A small autoregressive pixel model, trained from scratch: norm layernorm.
Rows from block 3 of a small autoregressive pixel model, named by matrix and row number. Rows with one number belong to one neuron. Each number is 128 + 32 x the weight over its row's rms, rounded and kept within 0 to 255. All counts start at 0. Numbers have three digits each.
After each neuron's rows are labels from the 100 images, of 14976, where the neuron reaches its largest size: "top examples" is what is common among them. Only what is clearly more common there than usual is listed. The data: telescope images of galaxies (Galaxy Zoo DECaLS).
# gate: MLP gate (model.blocks.3.mlp.gate.weight, 1024x256), inputs 128-191
# fc1: MLP up (model.blocks.3.mlp.fc1.weight, 1024x256), inputs 128-191
# fc2: MLP down (model.blocks.3.mlp.fc2.weight, 256x1024, transposed), outputs 128-191

gate.117:156125150112130137161135156065181123174085130162076082140131120110148182115152135192192193100117143124138056134112189129108050135129171145162082103109179132156154152130062197131147125146154179
fc1.117:108160118147087142066098153110132144165155095158146108071135171085102131114130089116128103189128121098123206171144186137135153122146122086096119172112078161111151098124132176107123130162130118
fc2.117:105088088131151156090110122127178095090121178119148117152106121162131150095164107156145124109121172150140114120110166132110193074134178107086158114133107103160099137125163085119091093140143095
top examples: roundness: round

gate.334:097087120191158144116104152139135105119118158057192173167122128145105141172113092122095144109072116147146087093117067123120115124199108128110077137128202094118085117181167146130126195086174135
fc1.334:091110079179113116137150131153141080143125125072118130151105139103140169067132138100173152157117119162076118176139065112150133127203118172148107138084191083117102166169125103130110117121154137
fc2.334:107128155074145195109162100106096077070118139134152090142103152126125175153143157136125130097178082140102059141146166102174143107172116116137154088102102150188122130126121141089109137114162086
top examples: roundness: cigar-shaped

gate.424:077138143080129080078152094124125139122112066085129169201113127159113145168173162084169099054122170127127113136177134087109079077097115098137107146169111141117161050120134167177178114122165128
fc1.424:063148136067130098084143109127132174129122073116133158189121122140133130143186153089164099080117174110132104139176126111128080086091118120147099158152110141108153055105137147182212117121142121
fc2.424:125137160132165157143066167135097178107116126189199133109098128117102122146121052161065155134092070128199119119065132156126139179142096165164128124142088085135121127155154100162143143122087146
top examples: edge-on disk: no; spiral arms: yes; bar: no

gate.503:126134091183103103093100088096124116160046149152113112088165072106116156114125128157116100101080075116115122111134091110182184098095109094137069121116091169063127111132105113120156150145154155
fc1.503:128112149079166109152135184148118123116152084152101141138102121164149124143106086097108151119152153122115163101133141161069137151162120162093176102158134079193140088104121125159110107114105104
fc2.503:101136206167081099104064151131153136131149131092118115140154102171124136127081102143126087094127125142068133150115090120132107167109108102139166087157086059109153125114151121064129180155157112
top examples: spiral arms: yes

gate.399:152150117168056091077166138087160135198156135144179094083089088145154109155150116087077137133068122065172167174123151106145129106095120130127140100156076132141096134105153159169101092108182107
fc1.399:165122091113114119144052096143056116077144163100105135113144118136129083141134121123100183101174116224113101079144149151126152161176091126111046093186156094147200128163150121085174131140110126
fc2.399:103110115170191107155141111162155174185097156129134114120101125082107134122096170139120151108139086108129215126104111060186086134141199095090135239112095133108127123085110155177094155118086144
top examples: roundness: round

gate.19:075093124128145137189153059105143117141127104095103168169101114149151080147149154127170101098152131169107125109099114130112190109105198099121140174169161160115126095089121135115069187142151082
fc1.19:134159122118160127140113102177125124076065066155135144103130153159173077162167145095104051065090106177117124122130118156092141134119135099116121154152144142142146086100109122154063140133168082
fc2.19:160169084122112092171095138096140157138124132135190174112103125101105133160094128126142099088137144135162095100175116033129166139150097139175163097113142090099168169120166095090173109022150152
top examples: spiral arms: yes

gate.642:145122125142129130110160149134103175131101113154139090113156085098124139142097168119147126095157119136168149204188084167130092144133067127211183092097114076138121080216181171145141133164176096
fc1.642:165105154087148173157186121110105175158132112119136137172203124103140091149107055206108137164122111121137089194157081131153152138136108120144126142093125088119193082158158140135119093092139154
fc2.642:133164161161129125089125150090126135158132099153099139102135102085072144144126104100076199156102138147147089080164084090112113084125090101156150178143130158128138125171124116184137106070134130
top examples: roundness: cigar-shaped

gate.655:127094205132158182130113104138159123117155151116173147110148142132176175110149114101112133164133133118106086163079142132144172118131154095141153141104106148167083076087161113138118107167100074
fc1.655:115150118115113147127129142107143135097113174083101080062134090143210143135153112105094131193083161067168151114115183148168140149061122129100136144142079118175139134126112141168151097159114124
fc2.655:070106127175149139121154106145193144123157149195135090114134113098162140123153105132114087132141169113101134122157120109191113093085117086143150147076069179141118117189130113091153073128131117
top examples: roundness: cigar-shaped; edge-on disk: yes

gate.445:070113100116177124119119118127137121191123125120120130087105132112128124160168117132146110134133102123095164255153091069179116113134130127137147135089143140133078166125135102096132160084170169
fc1.445:154104118111161061141164150115137126187156146156125143141044088135130083155137063126183150108111113134142121199075075080148181127132138155183107175103145184146149135095158103145077097120132176
fc2.445:172146137060092172112128147177171117109135173073134125090143118140117111158115143101141159115102112111125122150074151126106155127088144138112129131109184138152155144128113111241106128094117146
top examples: roundness: cigar-shaped

gate.311:143091125179109169130122175143174085142150150138179176151153120185121190165154121154064181113131138069156126081145139194119106175132097099077096126109101186146106123099114123100146161145161099
fc1.311:121132178057132092156075137109096116164192119127107110175195116179089048117128136176128114181177149163096092170119137155142115184144103137137159138163187125122188117135130107131071160129116153
fc2.311:104112100161173089080069108106116154151121123154108102136155085107082080136073087126139125139136114151134104137142129122076133137135124077110130136192080059093124109147132143092086153119120165
top examples: roundness: round

gate.425:129126092147121097118081133151111128073176176122119153131051121091079146128126124093150137098117191118125108182121138121162180170132100151135164132107162114062107158151133138101088148069130178
fc1.425:214123084149152093127143139091104109163084108157161096103135082121166159121087225126170145098130168170156167099083185105043082057154107100192134109111172123139135170177077136161129114133107119
fc2.425:075151083086148150127137103078120081195120160155169197146093140136043123086099152114129204165125096183146159130139105091153123138149102124113114197121122120128122100158133158147064149109125144
top examples: roundness: cigar-shaped; edge-on disk: yes

gate.24:152103126147117137104077155115110168108072185115136140158106087137157132156157086112117104139092097173122078092098106125131133107089148131136106141105133129133119161068130173094209143132082160
fc1.24:106071096179199096100152096111097173052096170173146145110143116116139132113113158105124103131136058150097105131144075143079135124143093102085095133177162077125148096080180184094189149184056081
fc2.24:080121126183154131177171141111124136201160154161121154135182140156113153152110172114041169126097096130193110155149174154149135123104100168068147079095144113151112110115094130115123129159106102
top examples: roundness: round

gate.476:136146126127146128102175150114020185178127162112160099114102158164166111125123129136112135119145138124141097102108076128112112108151117184112101054179141186132122071139134133139143119140137127
fc1.476:135142097119167049120190179139137137138110135146155202164120158158142142145100162176091085136152162105142121112116102082090114082086196102117127163157110177146137047190105160160181089156149100
fc2.476:137134157142137180130122133123075205153133101160123131092165187140066125117197096104076172081064125142065164167101085117104176136108113187145059097099146157048119139115119105088136143104138159
top examples: edge-on disk: no; spiral arms: yes

gate.414:163113128129080188125142142117169105146098120113169126138141146113181155161117105138093154137147079127151146102088123178092110096139122100044103114144139144126124070164111146137160112161140070
fc1.414:102160110118161075130092117140081155086178146145145147142146136150083107114113132124145080090115160118125101135147129098169130154073134122219183140095105115142129150087130085091114136066120184
fc2.414:078175132155135107096110132139121109152122144118162207115140113161100111142151102153070103181097120156178105154109148146146153105156103134159144157114089034076126083099124142107036116104152111
top examples: roundness: round

gate.429:138163116101140117098117113093119117092123165097148150121173172101134111139083082164133111163126139124120135160060053105139128139158144107103102117165109160103154123152081125219126171136056150
fc1.429:128089122106154143078143125151167145170164150125140151120184130105106146086161137103109129169128135093070180077196133115205099165111106107124170132112091126159117143158092105173103095093136160
fc2.429:080178106103119094149091136168121095101146127189118104175144145135106179152169132148146166090142177146086098116093173127120163096149106120139192075147140105138140153101154129153143144181157163
top examples: roundness: round

gate.210:111094165096135112068142112089091173103124172122100175136152136158105069108161097128142068098147106174187106179110108122086140093136195087107082095087148120150103140120181207075134199156136070
fc1.210:110140093159136099177135149155121099123103116147151142131128106123173156130056144176058147130146157131126159155143120140110185133136070137126160184175145170116116113108104124143135168094157071
fc2.210:184162155152150124206148127151116126088095164127122126123120124112158129131091166153173163112077115103117155131090157076091160183115138148111139146130206100153168124136111089168137122170131083
top examples: spiral arms: yes

gate.413:092108167094119120115168190129188094205065116107146193103135113138093173093094202122112156158085138105139175124107136177111088134151135129085157129139069138086093101086109140157108080160191139
fc1.413:129159146081124173159141146075118090122171101088144158133121105096146112116112100123143120124100132150147151121146168134147137172130114173134120146227102151108132105119091147136129099142133199
fc2.413:178133121153124149141112137122127206113204122143126132182123156138196136164155045090156160111134117143096147109134109099174129161148088159058087085073139241133155161150152108078207171133167145
top examples: roundness: cigar-shaped

gate.706:071126067193157152134130130111157099101156155137065063118115046060133155138171065126104111088171093182136125114112137125114120119195062106083129167115138088131142114081116124129140118112171104
fc1.706:054096098087091127096120147070114085163091128124076083121107090094083135102150101094132139095166083113119151124111130154136152102112113094089182087133146139131115108071163106150135154127170160
fc2.706:164153060085130076166104117094114103191129117082135081102086110080111176113135137123187093157160189144124107130122087148166134097126096110203157126126174155138175064145095148119112112152134071
top examples: spiral arms: yes

gate.529:062127134175062144114074106119163086125148139106101147110108105137108150134155097191129142104125154145129147114125122144132116164096106144057147102183161127088101121153121115207123133074098083
fc1.529:115167135128117135148133092098145167115151088110154103175144156157085155095112207124098164076149119145157153131092115095128142137166148144146116100113069147156092137142119087104124121119120149
fc2.529:151120144168151112170165036147157047154156169158162203199075117105182125152128110127107120165118054165126139124099116128154136087168135177158114123067163130093104104125139105077063086166115125
top examples: edge-on disk: yes

gate.4:141109147130145147137094163080117136149142096064111122161071099148093161128118155120117100136086082127107144122060186135136121109183177151136192108115067072076122110127136152111083183170156143
fc1.4:141094177196112094146107136151142121173112114132107200116075108119137116133131140134100170119105125124134160127151147174158145109123123115177194100134139162193157115157179108133136180075126122
fc2.4:108061038129168163158138127172086104129150187173117118105088120164123120055113078058076097124118113087075186126127135160158126107126121164142182119134107111151135057112132133157129141124125186
top examples: bar: no

gate.501:172076149171047162157198149109192071144155134165131173160097107148114105072185143108139150093123138099110136145113108180092175094104161117174153110184147060124113123165180153115168117096130097
fc1.501:141067180141157013090103129156112172070080061104096141109107151175130094179132127103138133113137147205151150100141171160115189111181157064135091107146136096132178131106126063123097136159157148
fc2.501:114125064122131164165141122118159153122149128169133174100124122094107151078105139143121170083132145117072146115115140155104164165077173155095150168097114108157105111120168118147126106095088123
top examples: roundness: round

gate.563:177086165119077132126096116191130138148106115155124145146107090144084133176124086129156135110162133162139149112119116167122121122106110128123166148174127059154115138154116181127202195171094074
fc1.563:146129135127119078111173099079065086097195177134162125111090142147114077135117138120085138132141144089178175163117193136115125128172069138059106093112148196087130122111138098160190160077134112
fc2.563:188147099130117110139118121141164041115123117122151022123143145146144185131066115116141103157117140103159115086158113103149080093047156142122150130186110108121103072175132139139157107110123104
top examples: shape: featured or disk; edge-on disk: no

gate.617:105078110110135126190078126143134117160125148136075157096085060098099142061131115127114093107148069117108127117109160152102164172135138079109145075118112138104128111123142099129127152100124096
fc1.617:137122091141101133145178142121103148133186100182060179122102119161171142099082087150137130137136120120153102151124130188110096107182098151139090135122174122107110149165095173132202078169097100
fc2.617:132163152161158147128179119135109113127183100146162112126135139159160088152063155184142153173096138117117129125096128068122081129178125133173082106189131137146123123160151170148120160143077153
top examples: shape: featured or disk; edge-on disk: no; spiral arms: yes

gate.55:160127107084125109160092087116111158089116127166142155090142111097211140139115158152108074056118129109119124100161140177115124155144109172138120105138110151104085102135148171162244130175131103
fc1.55:144155099133149106133092092083105137128078162176141097126106144054176158119096148164081122128121153083127124116147161171114141116155129117120136090156128181052118124175163196120218057116112123
fc2.55:135094141127205144104143115101117124106151150140111109125138143091144086140136093127133183159123126105157137077107167117129122075086105153071118103126108149142109102207140158187117068102157165
top examples: bar: no

gate.710:129109157156075185198124150129107126125201172118126115129161084101118078101172175146145151144166121081135129125177150132117149155079202081124146178153136157120116147077138107135046091183163076
fc1.710:126121128062093071151140140080117096159144141119125144086143102064069073139130139148154072093128044097133109138117063154064133117095080111101155106125109123128148154108087108117096101177136190
fc2.710:132158108139115109099127140171076146102118159145099106058152174163138120114086179123167128144123092149090053133177137067133137147056101090092119132074109130102121064085149134053131132130134148
top examples: edge-on disk: no; spiral arms: yes

gate.365:156127139167089145140133147144169100114156169067107132173149103110117219117118160177172145085122091135139116141113138122061156110108137133210103162126171104161148158137147036123137106144128095
fc1.365:162142141084168102100137150127062185128191157154124148149080126103143114110104148131138171067154074112147104074126100118136097146127128182145059171117126131128145080097132120180149206166155158
fc2.365:132171126111211163118154065154104071134075100126141107148110092127112171159122145138172106113095124163190096060043193114154111163159106179197172123101148148067117153130171113136156131125152177
top examples: edge-on disk: no; spiral arms: yes

gate.539:140102091138125154137116169157112097107144111090123101140127102101158036079159121134149096157130184147105128200185170166100128166115091140166155141191102086162150143131155153158106093121116121
fc1.539:102131192139105120145098147143078100141153133122128151119114134119067180081103098100105169142104116156152124138105106104210133133079122116064115127109134148087073144126119051139172138135163145
fc2.539:090121088070086123138107092128161136141102106158166141098162076116146078074128177119204091091163176116142187102137161123124147205113108102138163110145099135135141089095137169118153118141089173
top examples: edge-on disk: yes; roundness: cigar-shaped

gate.584:145122165185129129147107117121151141162103120166136063097134114130147191121182107094121081080100158103119129089131175116074140080109169156164094158114096102084134121140163193075161179052186135
fc1.584:079180130149150151082133109146177098059156160097115174158117135058115114107076118140133122133114108146188110145099109149134113148153132165130122137106121154118116098181146136113120124182111146
fc2.584:088122091137130159114112106149126098148110158154157163123119123047183149084128100180086108095092185105164088116179086146086119155109164128059139154120151099100135102158142112122123179114142134
top examples: roundness: round

gate.185:185171142099158124116098120132099124119086125115118120160160158114092098142108120128096125054150144159121119154097192161101098101102127111146093090157142162145188125103085139084098120176151137
fc1.185:110151118074178141115110116098140119094175064187055182139121141121165122127149120126129093154092098109131082114100133104174137130121085120137138159092128073082104173197130087129116127084090115
fc2.185:129165141140158095137099115136121128059095119171098095099085100055116124089122122133079129058148158091108083115105178084074129124126101113171120102144139088146174108098130157150124120140127080
top examples: edge-on disk: no; spiral arms: yes

gate.144:125107152080113122125138158125184062160179087141115138136096079152081187103095139079126125194133156073133105082083104156135125129120151129133093136104179070149127154128123131176098193146142104
fc1.144:101134102172134148094126136128170137083145132117130081151170141144145062164140118102169115111148143162200099119137104094129146151112122147115118174113162166141174098128109145107108101114086180
fc2.144:144158158130098139105108129175140190106119097142162119157138151168057145127140084137189190133155127163122110095138095118120125113101133171098121119130139142132131114103134134160206187048139083
top examples: edge-on disk: no

gate.537:126105089108219087146086110142065121120086145163142101206137176136131108069137113143061113136180118140155164170150149129193131135089118133113163135114127099047163125137114173123123241124140115
fc1.537:183098101120038111059150166106100172189176117107158128110149078073147139090092132121141132153109120114106155118191188130162113092192145196157114167145151122131082158120138089121084039155118153
fc2.537:186097095127142143086142155133132126182140065105149150147094112128157172159129145090083137161116118120160126100146105132081169173063195037106104119094071178135116131120128147074226098134168129
top examples: roundness: round

gate.417:147144103144137153143143120163153134108116107135082091117164062089101145181159113178081123089141131098065106145079144133094139113075119115099141088131136073129141069089110124153119143106140144
fc1.417:106094169092158110119096134110163147094127119102104162170054190157099140126119110171171093174138140110173184136130119120180173131159109157103106142123161117093178172149148092108121101179134142
fc2.417:116122134097087121189100131116115137096102232145117153182149132168119092133119166185157101131143158144160149063123118112141125067103140110051138123164087065148158129096145101154190125141089104
top examples: edge-on disk: no; spiral arms: yes; bulge size: small

gate.594:116137080131122128090159134104134131107105079184135132152150097166031090158140120106139136128154096123143115129067108116135123097138149078138183108059046157132206157104123132168084112092095125
fc1.594:148097088124155118118157097116129140049115106152113108066161152097136142135128122116108123090203106119076136126158129157115075077200128142092120123088149143122092157034074135117093133137104154
fc2.594:149085182148088110120140121129146120147132150099110083161114104117160079080094044200147049123124150124157144152130129071069119108174117101093154155101159175150119096145158132134128161106136111
top examples: shape: featured or disk; edge-on disk: no; spiral arms: yes

gate.237:124142128180070160120156153147152170092096140216127152138123135160139136111186146112058093102105162152122095139092115105146125107108162139187148089152091073165074120104128199076135125127099104
fc1.237:127115094106061164161141130123122095186146080088055122149134221113068118094087173159113097114196076095070170136131068114140112101102104114152163075146179147066139093109112143103149135064122057
fc2.237:143132193174152172133099071185106069159144116106113098115104130150170187096084104169175111127135123203143075086135093139142113134105155087139107140135147131135067117170117136126129054185091149
top examples: roundness: round

gate.514:081125107163171116131146141142121171085110149142169139101120120120133085116101170140091125082096173151149122127094090111154129175107134107143106094073134115122149137160166177156093166103169142
fc1.514:143142164098123165115108141107126086187130135079076116125134144083122101131111149094197157165162181105107146182086127149194177134124120154099175133151124167108142141073074112111099163166106053
fc2.514:145091151140079137103130123190109122124157159165162047171107176098054133096111103122133140101121213127151122135127179112114119168166146088095115149135103137147098131110148138130148108132181059
top examples: edge-on disk: no; spiral arms: yes

gate.366:149107156132092124138156126066087135133194110103143134146139132071113126163110123156172128049112074103143104066144105130142072127120127179146143130156080111098184087149135135143166148171130117
fc1.366:140144105128090137147151088116085144162121133145125117155151128127134170173138142086118093069132088104143170128138169113153087081129109147123089158122046105163193132097170112113177118138118122
fc2.366:142155099107092100119118155125111099161102143156126101153122128162168081166088128159124127154147126131150094155127084054130127170132114125142164116084146162120162137210196109166178135124116126
top examples: spiral arms: yes

gate.308:188147098140127178119114105129132127169085154112127141151156098073097130159099095071108129161138045156093128123160136121157128103122109097108139093157158075103153111098142163235155108159150140
fc1.308:141170095170160178137128097105171120143068114102131127153170092064119118125127103093116120158133067129092152147174105125179102101099090062150190112126154097099132091116121137209160121116144122
fc2.308:154143086129113135164068128205069119168141118140137098074177171160089090152099152109180127105139097148107090120091147106081119130108133117083132080131105141099172140108081171141153149168152137
top examples: edge-on disk: no; spiral arms: yes

gate.342:174147154164130117110101107178136146173134128162194082165164174183064112166104127093112114184160105161096138209078120157138153107158140078103123147126079108125122158145142099142097120077147102
fc1.342:120111142095118128147121102135184005094148129110167186149200124133174220093160165115142162099165115105062152088098165147131122132149123116147124160130078110098135104112092175151137148130119159
fc2.342:124116121116101130182150105101132161095018163115120132136149133128185177118146157115173108063099078162131131095145061119054106113125152113138111131108052128042107110111111119170130116072139103
top examples: edge-on disk: yes; roundness: cigar-shaped

gate.139:147154192100160088185155128084114084168118130079124107079187094136155095123095114189153155081096129132128157115122101086111166160110133119128187163139104137107126172137098107166165161139141097
fc1.139:144125161140092125127113103161113123136108220121095146159108149164154122077101106127124196146155140153187059112114178112113116104159113179125115100087108219125119119090087130131067095110092095
fc2.139:164150155170186128185150094121147105118104074126159084115186127129085113144100192095172063139110149130147135127166143101145120151121133124103083105145138152181136092159157137118164147065154197
top examples: shape: featured or disk; edge-on disk: no; spiral arms: yes

gate.719:095182072150099191154118105158139075154094133154068074058156134129154146160138188111115154141098107098176105179122117117136138126058128103076139169117084189106138174107083141183149129107191075
fc1.719:084140112133091175164140185099117079100092095208125083121132116161144167112141150169142106155057103090109095150079126101142177125096151122153128122154171172108089130120144129141152111060167102
fc2.719:145129179138092076129143093122187166142100160060119133102104091099125112147114161087163132132088121118125123141130080169123129112171127169088048064127134163143118137143163093170141126101107105
top examples: roundness: round

gate.6:146132199169128129073147101136145147095138122094135119045147205121152133128210163110081135179077165066107126109160116171141140110113172113073108101115135069198087058130189139104118143097102114
fc1.6:127142075118083135133157158151141137121105088119113166146103127166097180138109161071123157138103084201159111167135101144152104102102142076119101115170115176060129130140109105115170147172185124
fc2.6:130076156127151164121125148115148124166048118079092057102120113159132150115130115134088145132115094148109136138177074110137179112128123076131070102166135126169108142126171158116176129143139125
top examples: roundness: round

gate.43:101104058210109161148077127150164162166177125146084148182076095113103063152111139094040106160141130150198137076147110178121118081179064158113174087132125080084146154086136165126130149072122084
fc1.43:178117100204110177115173153098182118135078132162141118156128141145165091119172093147153115137186134126147157173121093151099148136063139148191161170211169081141083094116066126148159094135110119
fc2.43:098127114083128129131098117164126100183121190176125106147096101117093160129159101147161168097156189093178101118132119116231111133164120121130161161071121129175072150105097127082124108161068131
top examples: spiral arms: yes; bulge size: small

gate.530:157153129094158089141130091135046110086112097137136168107140138152093125162093121114119160140156174138193137180178130117075105130175182111030144134109104091163106123112116098154127097186113097
fc1.530:125149128091099064198137122086101131128133106095112104121172112079147160180164134059186140103177116226136085189101164133099109126213159123139112108099103074093122092135179144126158159116128066
fc2.530:116174086162164090149100097119104119113067101096124144099153168146144128174150174065098156157171154161114054153114133117137047152078123143161090136150114093076069121138113160138129116142103133
top examples: shape: featured or disk; edge-on disk: yes

gate.613:120126167091130182174162117149129147128155135098160168129139129152158155156132173135131108109119141116147055050127107165083121172162139144123096156141158099071096145149127075162068156116141092
fc1.613:088123131131100157112119127148122075141096154106058168156192135103118133163158165185184166066122086172112141095081142161130113140140104120135144160138116109157157094164118157098106159071153063
fc2.613:133113119065164218126090148177155108084108083154132113136071131070135140070059135140085123102166122141126117049190155100146122101088156150115151119172087112095057142114092125119105108148123095
top examples: shape: featured or disk; edge-on disk: no; spiral arms: yes

gate.110:101117119102101082150092092153136163144125163097118091106173200131096182123124142091105175079174121139162118089127100147087158108111148132124110160112077183158182133088137135106107074115117129
fc1.110:184130115112144178116169113114172145130126122183133170150105164102153155133104127130101142192134123114130072122124145113147088065076158114099111121156176182088160144134137047127110082124132076
fc2.110:154118143122166106129168132118134141148137110124169164174098121072114148119165137176175105147140062151087095114090060123159153124107098138162129131099140115166094119094174119143156146147129058
top examples: edge-on disk: yes

gate.221:121110096128157112146107088106154129082106136156077217154127173204113165130105189198151138079155094105103140132171113146149125078103137172199107101109131126135151126164175124121093146199152173
fc1.221:106117142126152107157096119158126108106144130159155123134116145178116148086102124140105140082182079119231105132148106088101162137083134150169098171146117156084124093106143130066064142133149162
fc2.221:187095163143185181127117165152116101075137141151141145112110143141172135146044111172091156153118094085154111153095072103166139122096122180139127145149134093120125145131171137107103151133113183
top examples: bar: no

gate.189:139130092071143148124149103170150133139103127124109076096159124207152059130110131155141167072144087116158131122195071180131115082141123236113122141106134156141093112171092060131107155144184117
fc1.189:081135121112127144109116126212127106186109147146100103121148110163157082138146142188087177070138073149158126103151115148142144080134155138125126128134097165131138075160119149104133169080158111
fc2.189:170090144152094191139143109192105065132077128142122137086094114101161100146072115076160164150126130094130168062166099142152141143116121141160160136133109129171108138130051122102167149145177141
top examples: bar: no

gate.112:156118140116102217077119131084132130183095150182151154153112130139176170165114103124140147127160113115148138109145128141148122117176098105066116115160168200172137129154138147196156128178126090
fc1.112:110134174176105199082110097144152107195096148139110151125103116096152129154109109159100184133170108158182115103156127128132125138160117120083117103126114172154137134137155156199101071130116114
fc2.112:150088072102091143185139132130130122089150130128103059136144139137133159088076151113107160077179134102079133115132117104111106167080144115092145098140114179181156125168112144116169119134063148
top examples: roundness: round

gate.504:160141106134095093137127136172139069081194101103125188088121176166145144177147102106130139191104105092176123117105135196065123096171147132036069084101114151114112120135124120136163165143081109
fc1.504:101120156161134176126118150101126104147125121138163121143115146125088076141113148141159124128136113135145142156148099103154196168105087182171175103147136111112143116070100107077110129043130134
fc2.504:115168112138115050142170155070138119155115079136155183129139128136099103158132102165125125139119131069141097147090159140160118122074162138120148212126141068093094087122066091127111113145070105
top examples: roundness: round

gate.668:100099156095089105156111149191170091096077132090147113173189161152186126185124111164167183086108149086137087158142132140149130184137137198132119139166050099121150158070105126111044195104115127
fc1.668:083129090159103084104120144100131071192161091129144109107131106069093131098120094088136125115146139112130122183126132135127073158080100098099088105083061083121126115075151138103108079113124153
fc2.668:129081117135094162140175080122138142136163104144150155099158143126164160191106129115084150160095143108134187122134089107103165147111106162105120131117132168130149081169153163111095106148118092
top examples: bar: no

gate.243:151100128120140130111097057152140108131135100201139041166145077109047081146106114060103099141131142125079153144138160119180116123083098154134105113118130122106122121135150076123112160191163200
fc1.243:155141125202092106123061129141148106109176130166169110038126171057148108146079097109124148162126134120066150131171166131155130096106108126123110160157088110145135126122110087055129170033146157
fc2.243:125100151102099144160089102120098134118152165148107158083126104097194191153129143150169085138134132075142172145165151107106113131149185166159203135133100109125148103112110172135114099090134127
top examples: shape: featured or disk; edge-on disk: yes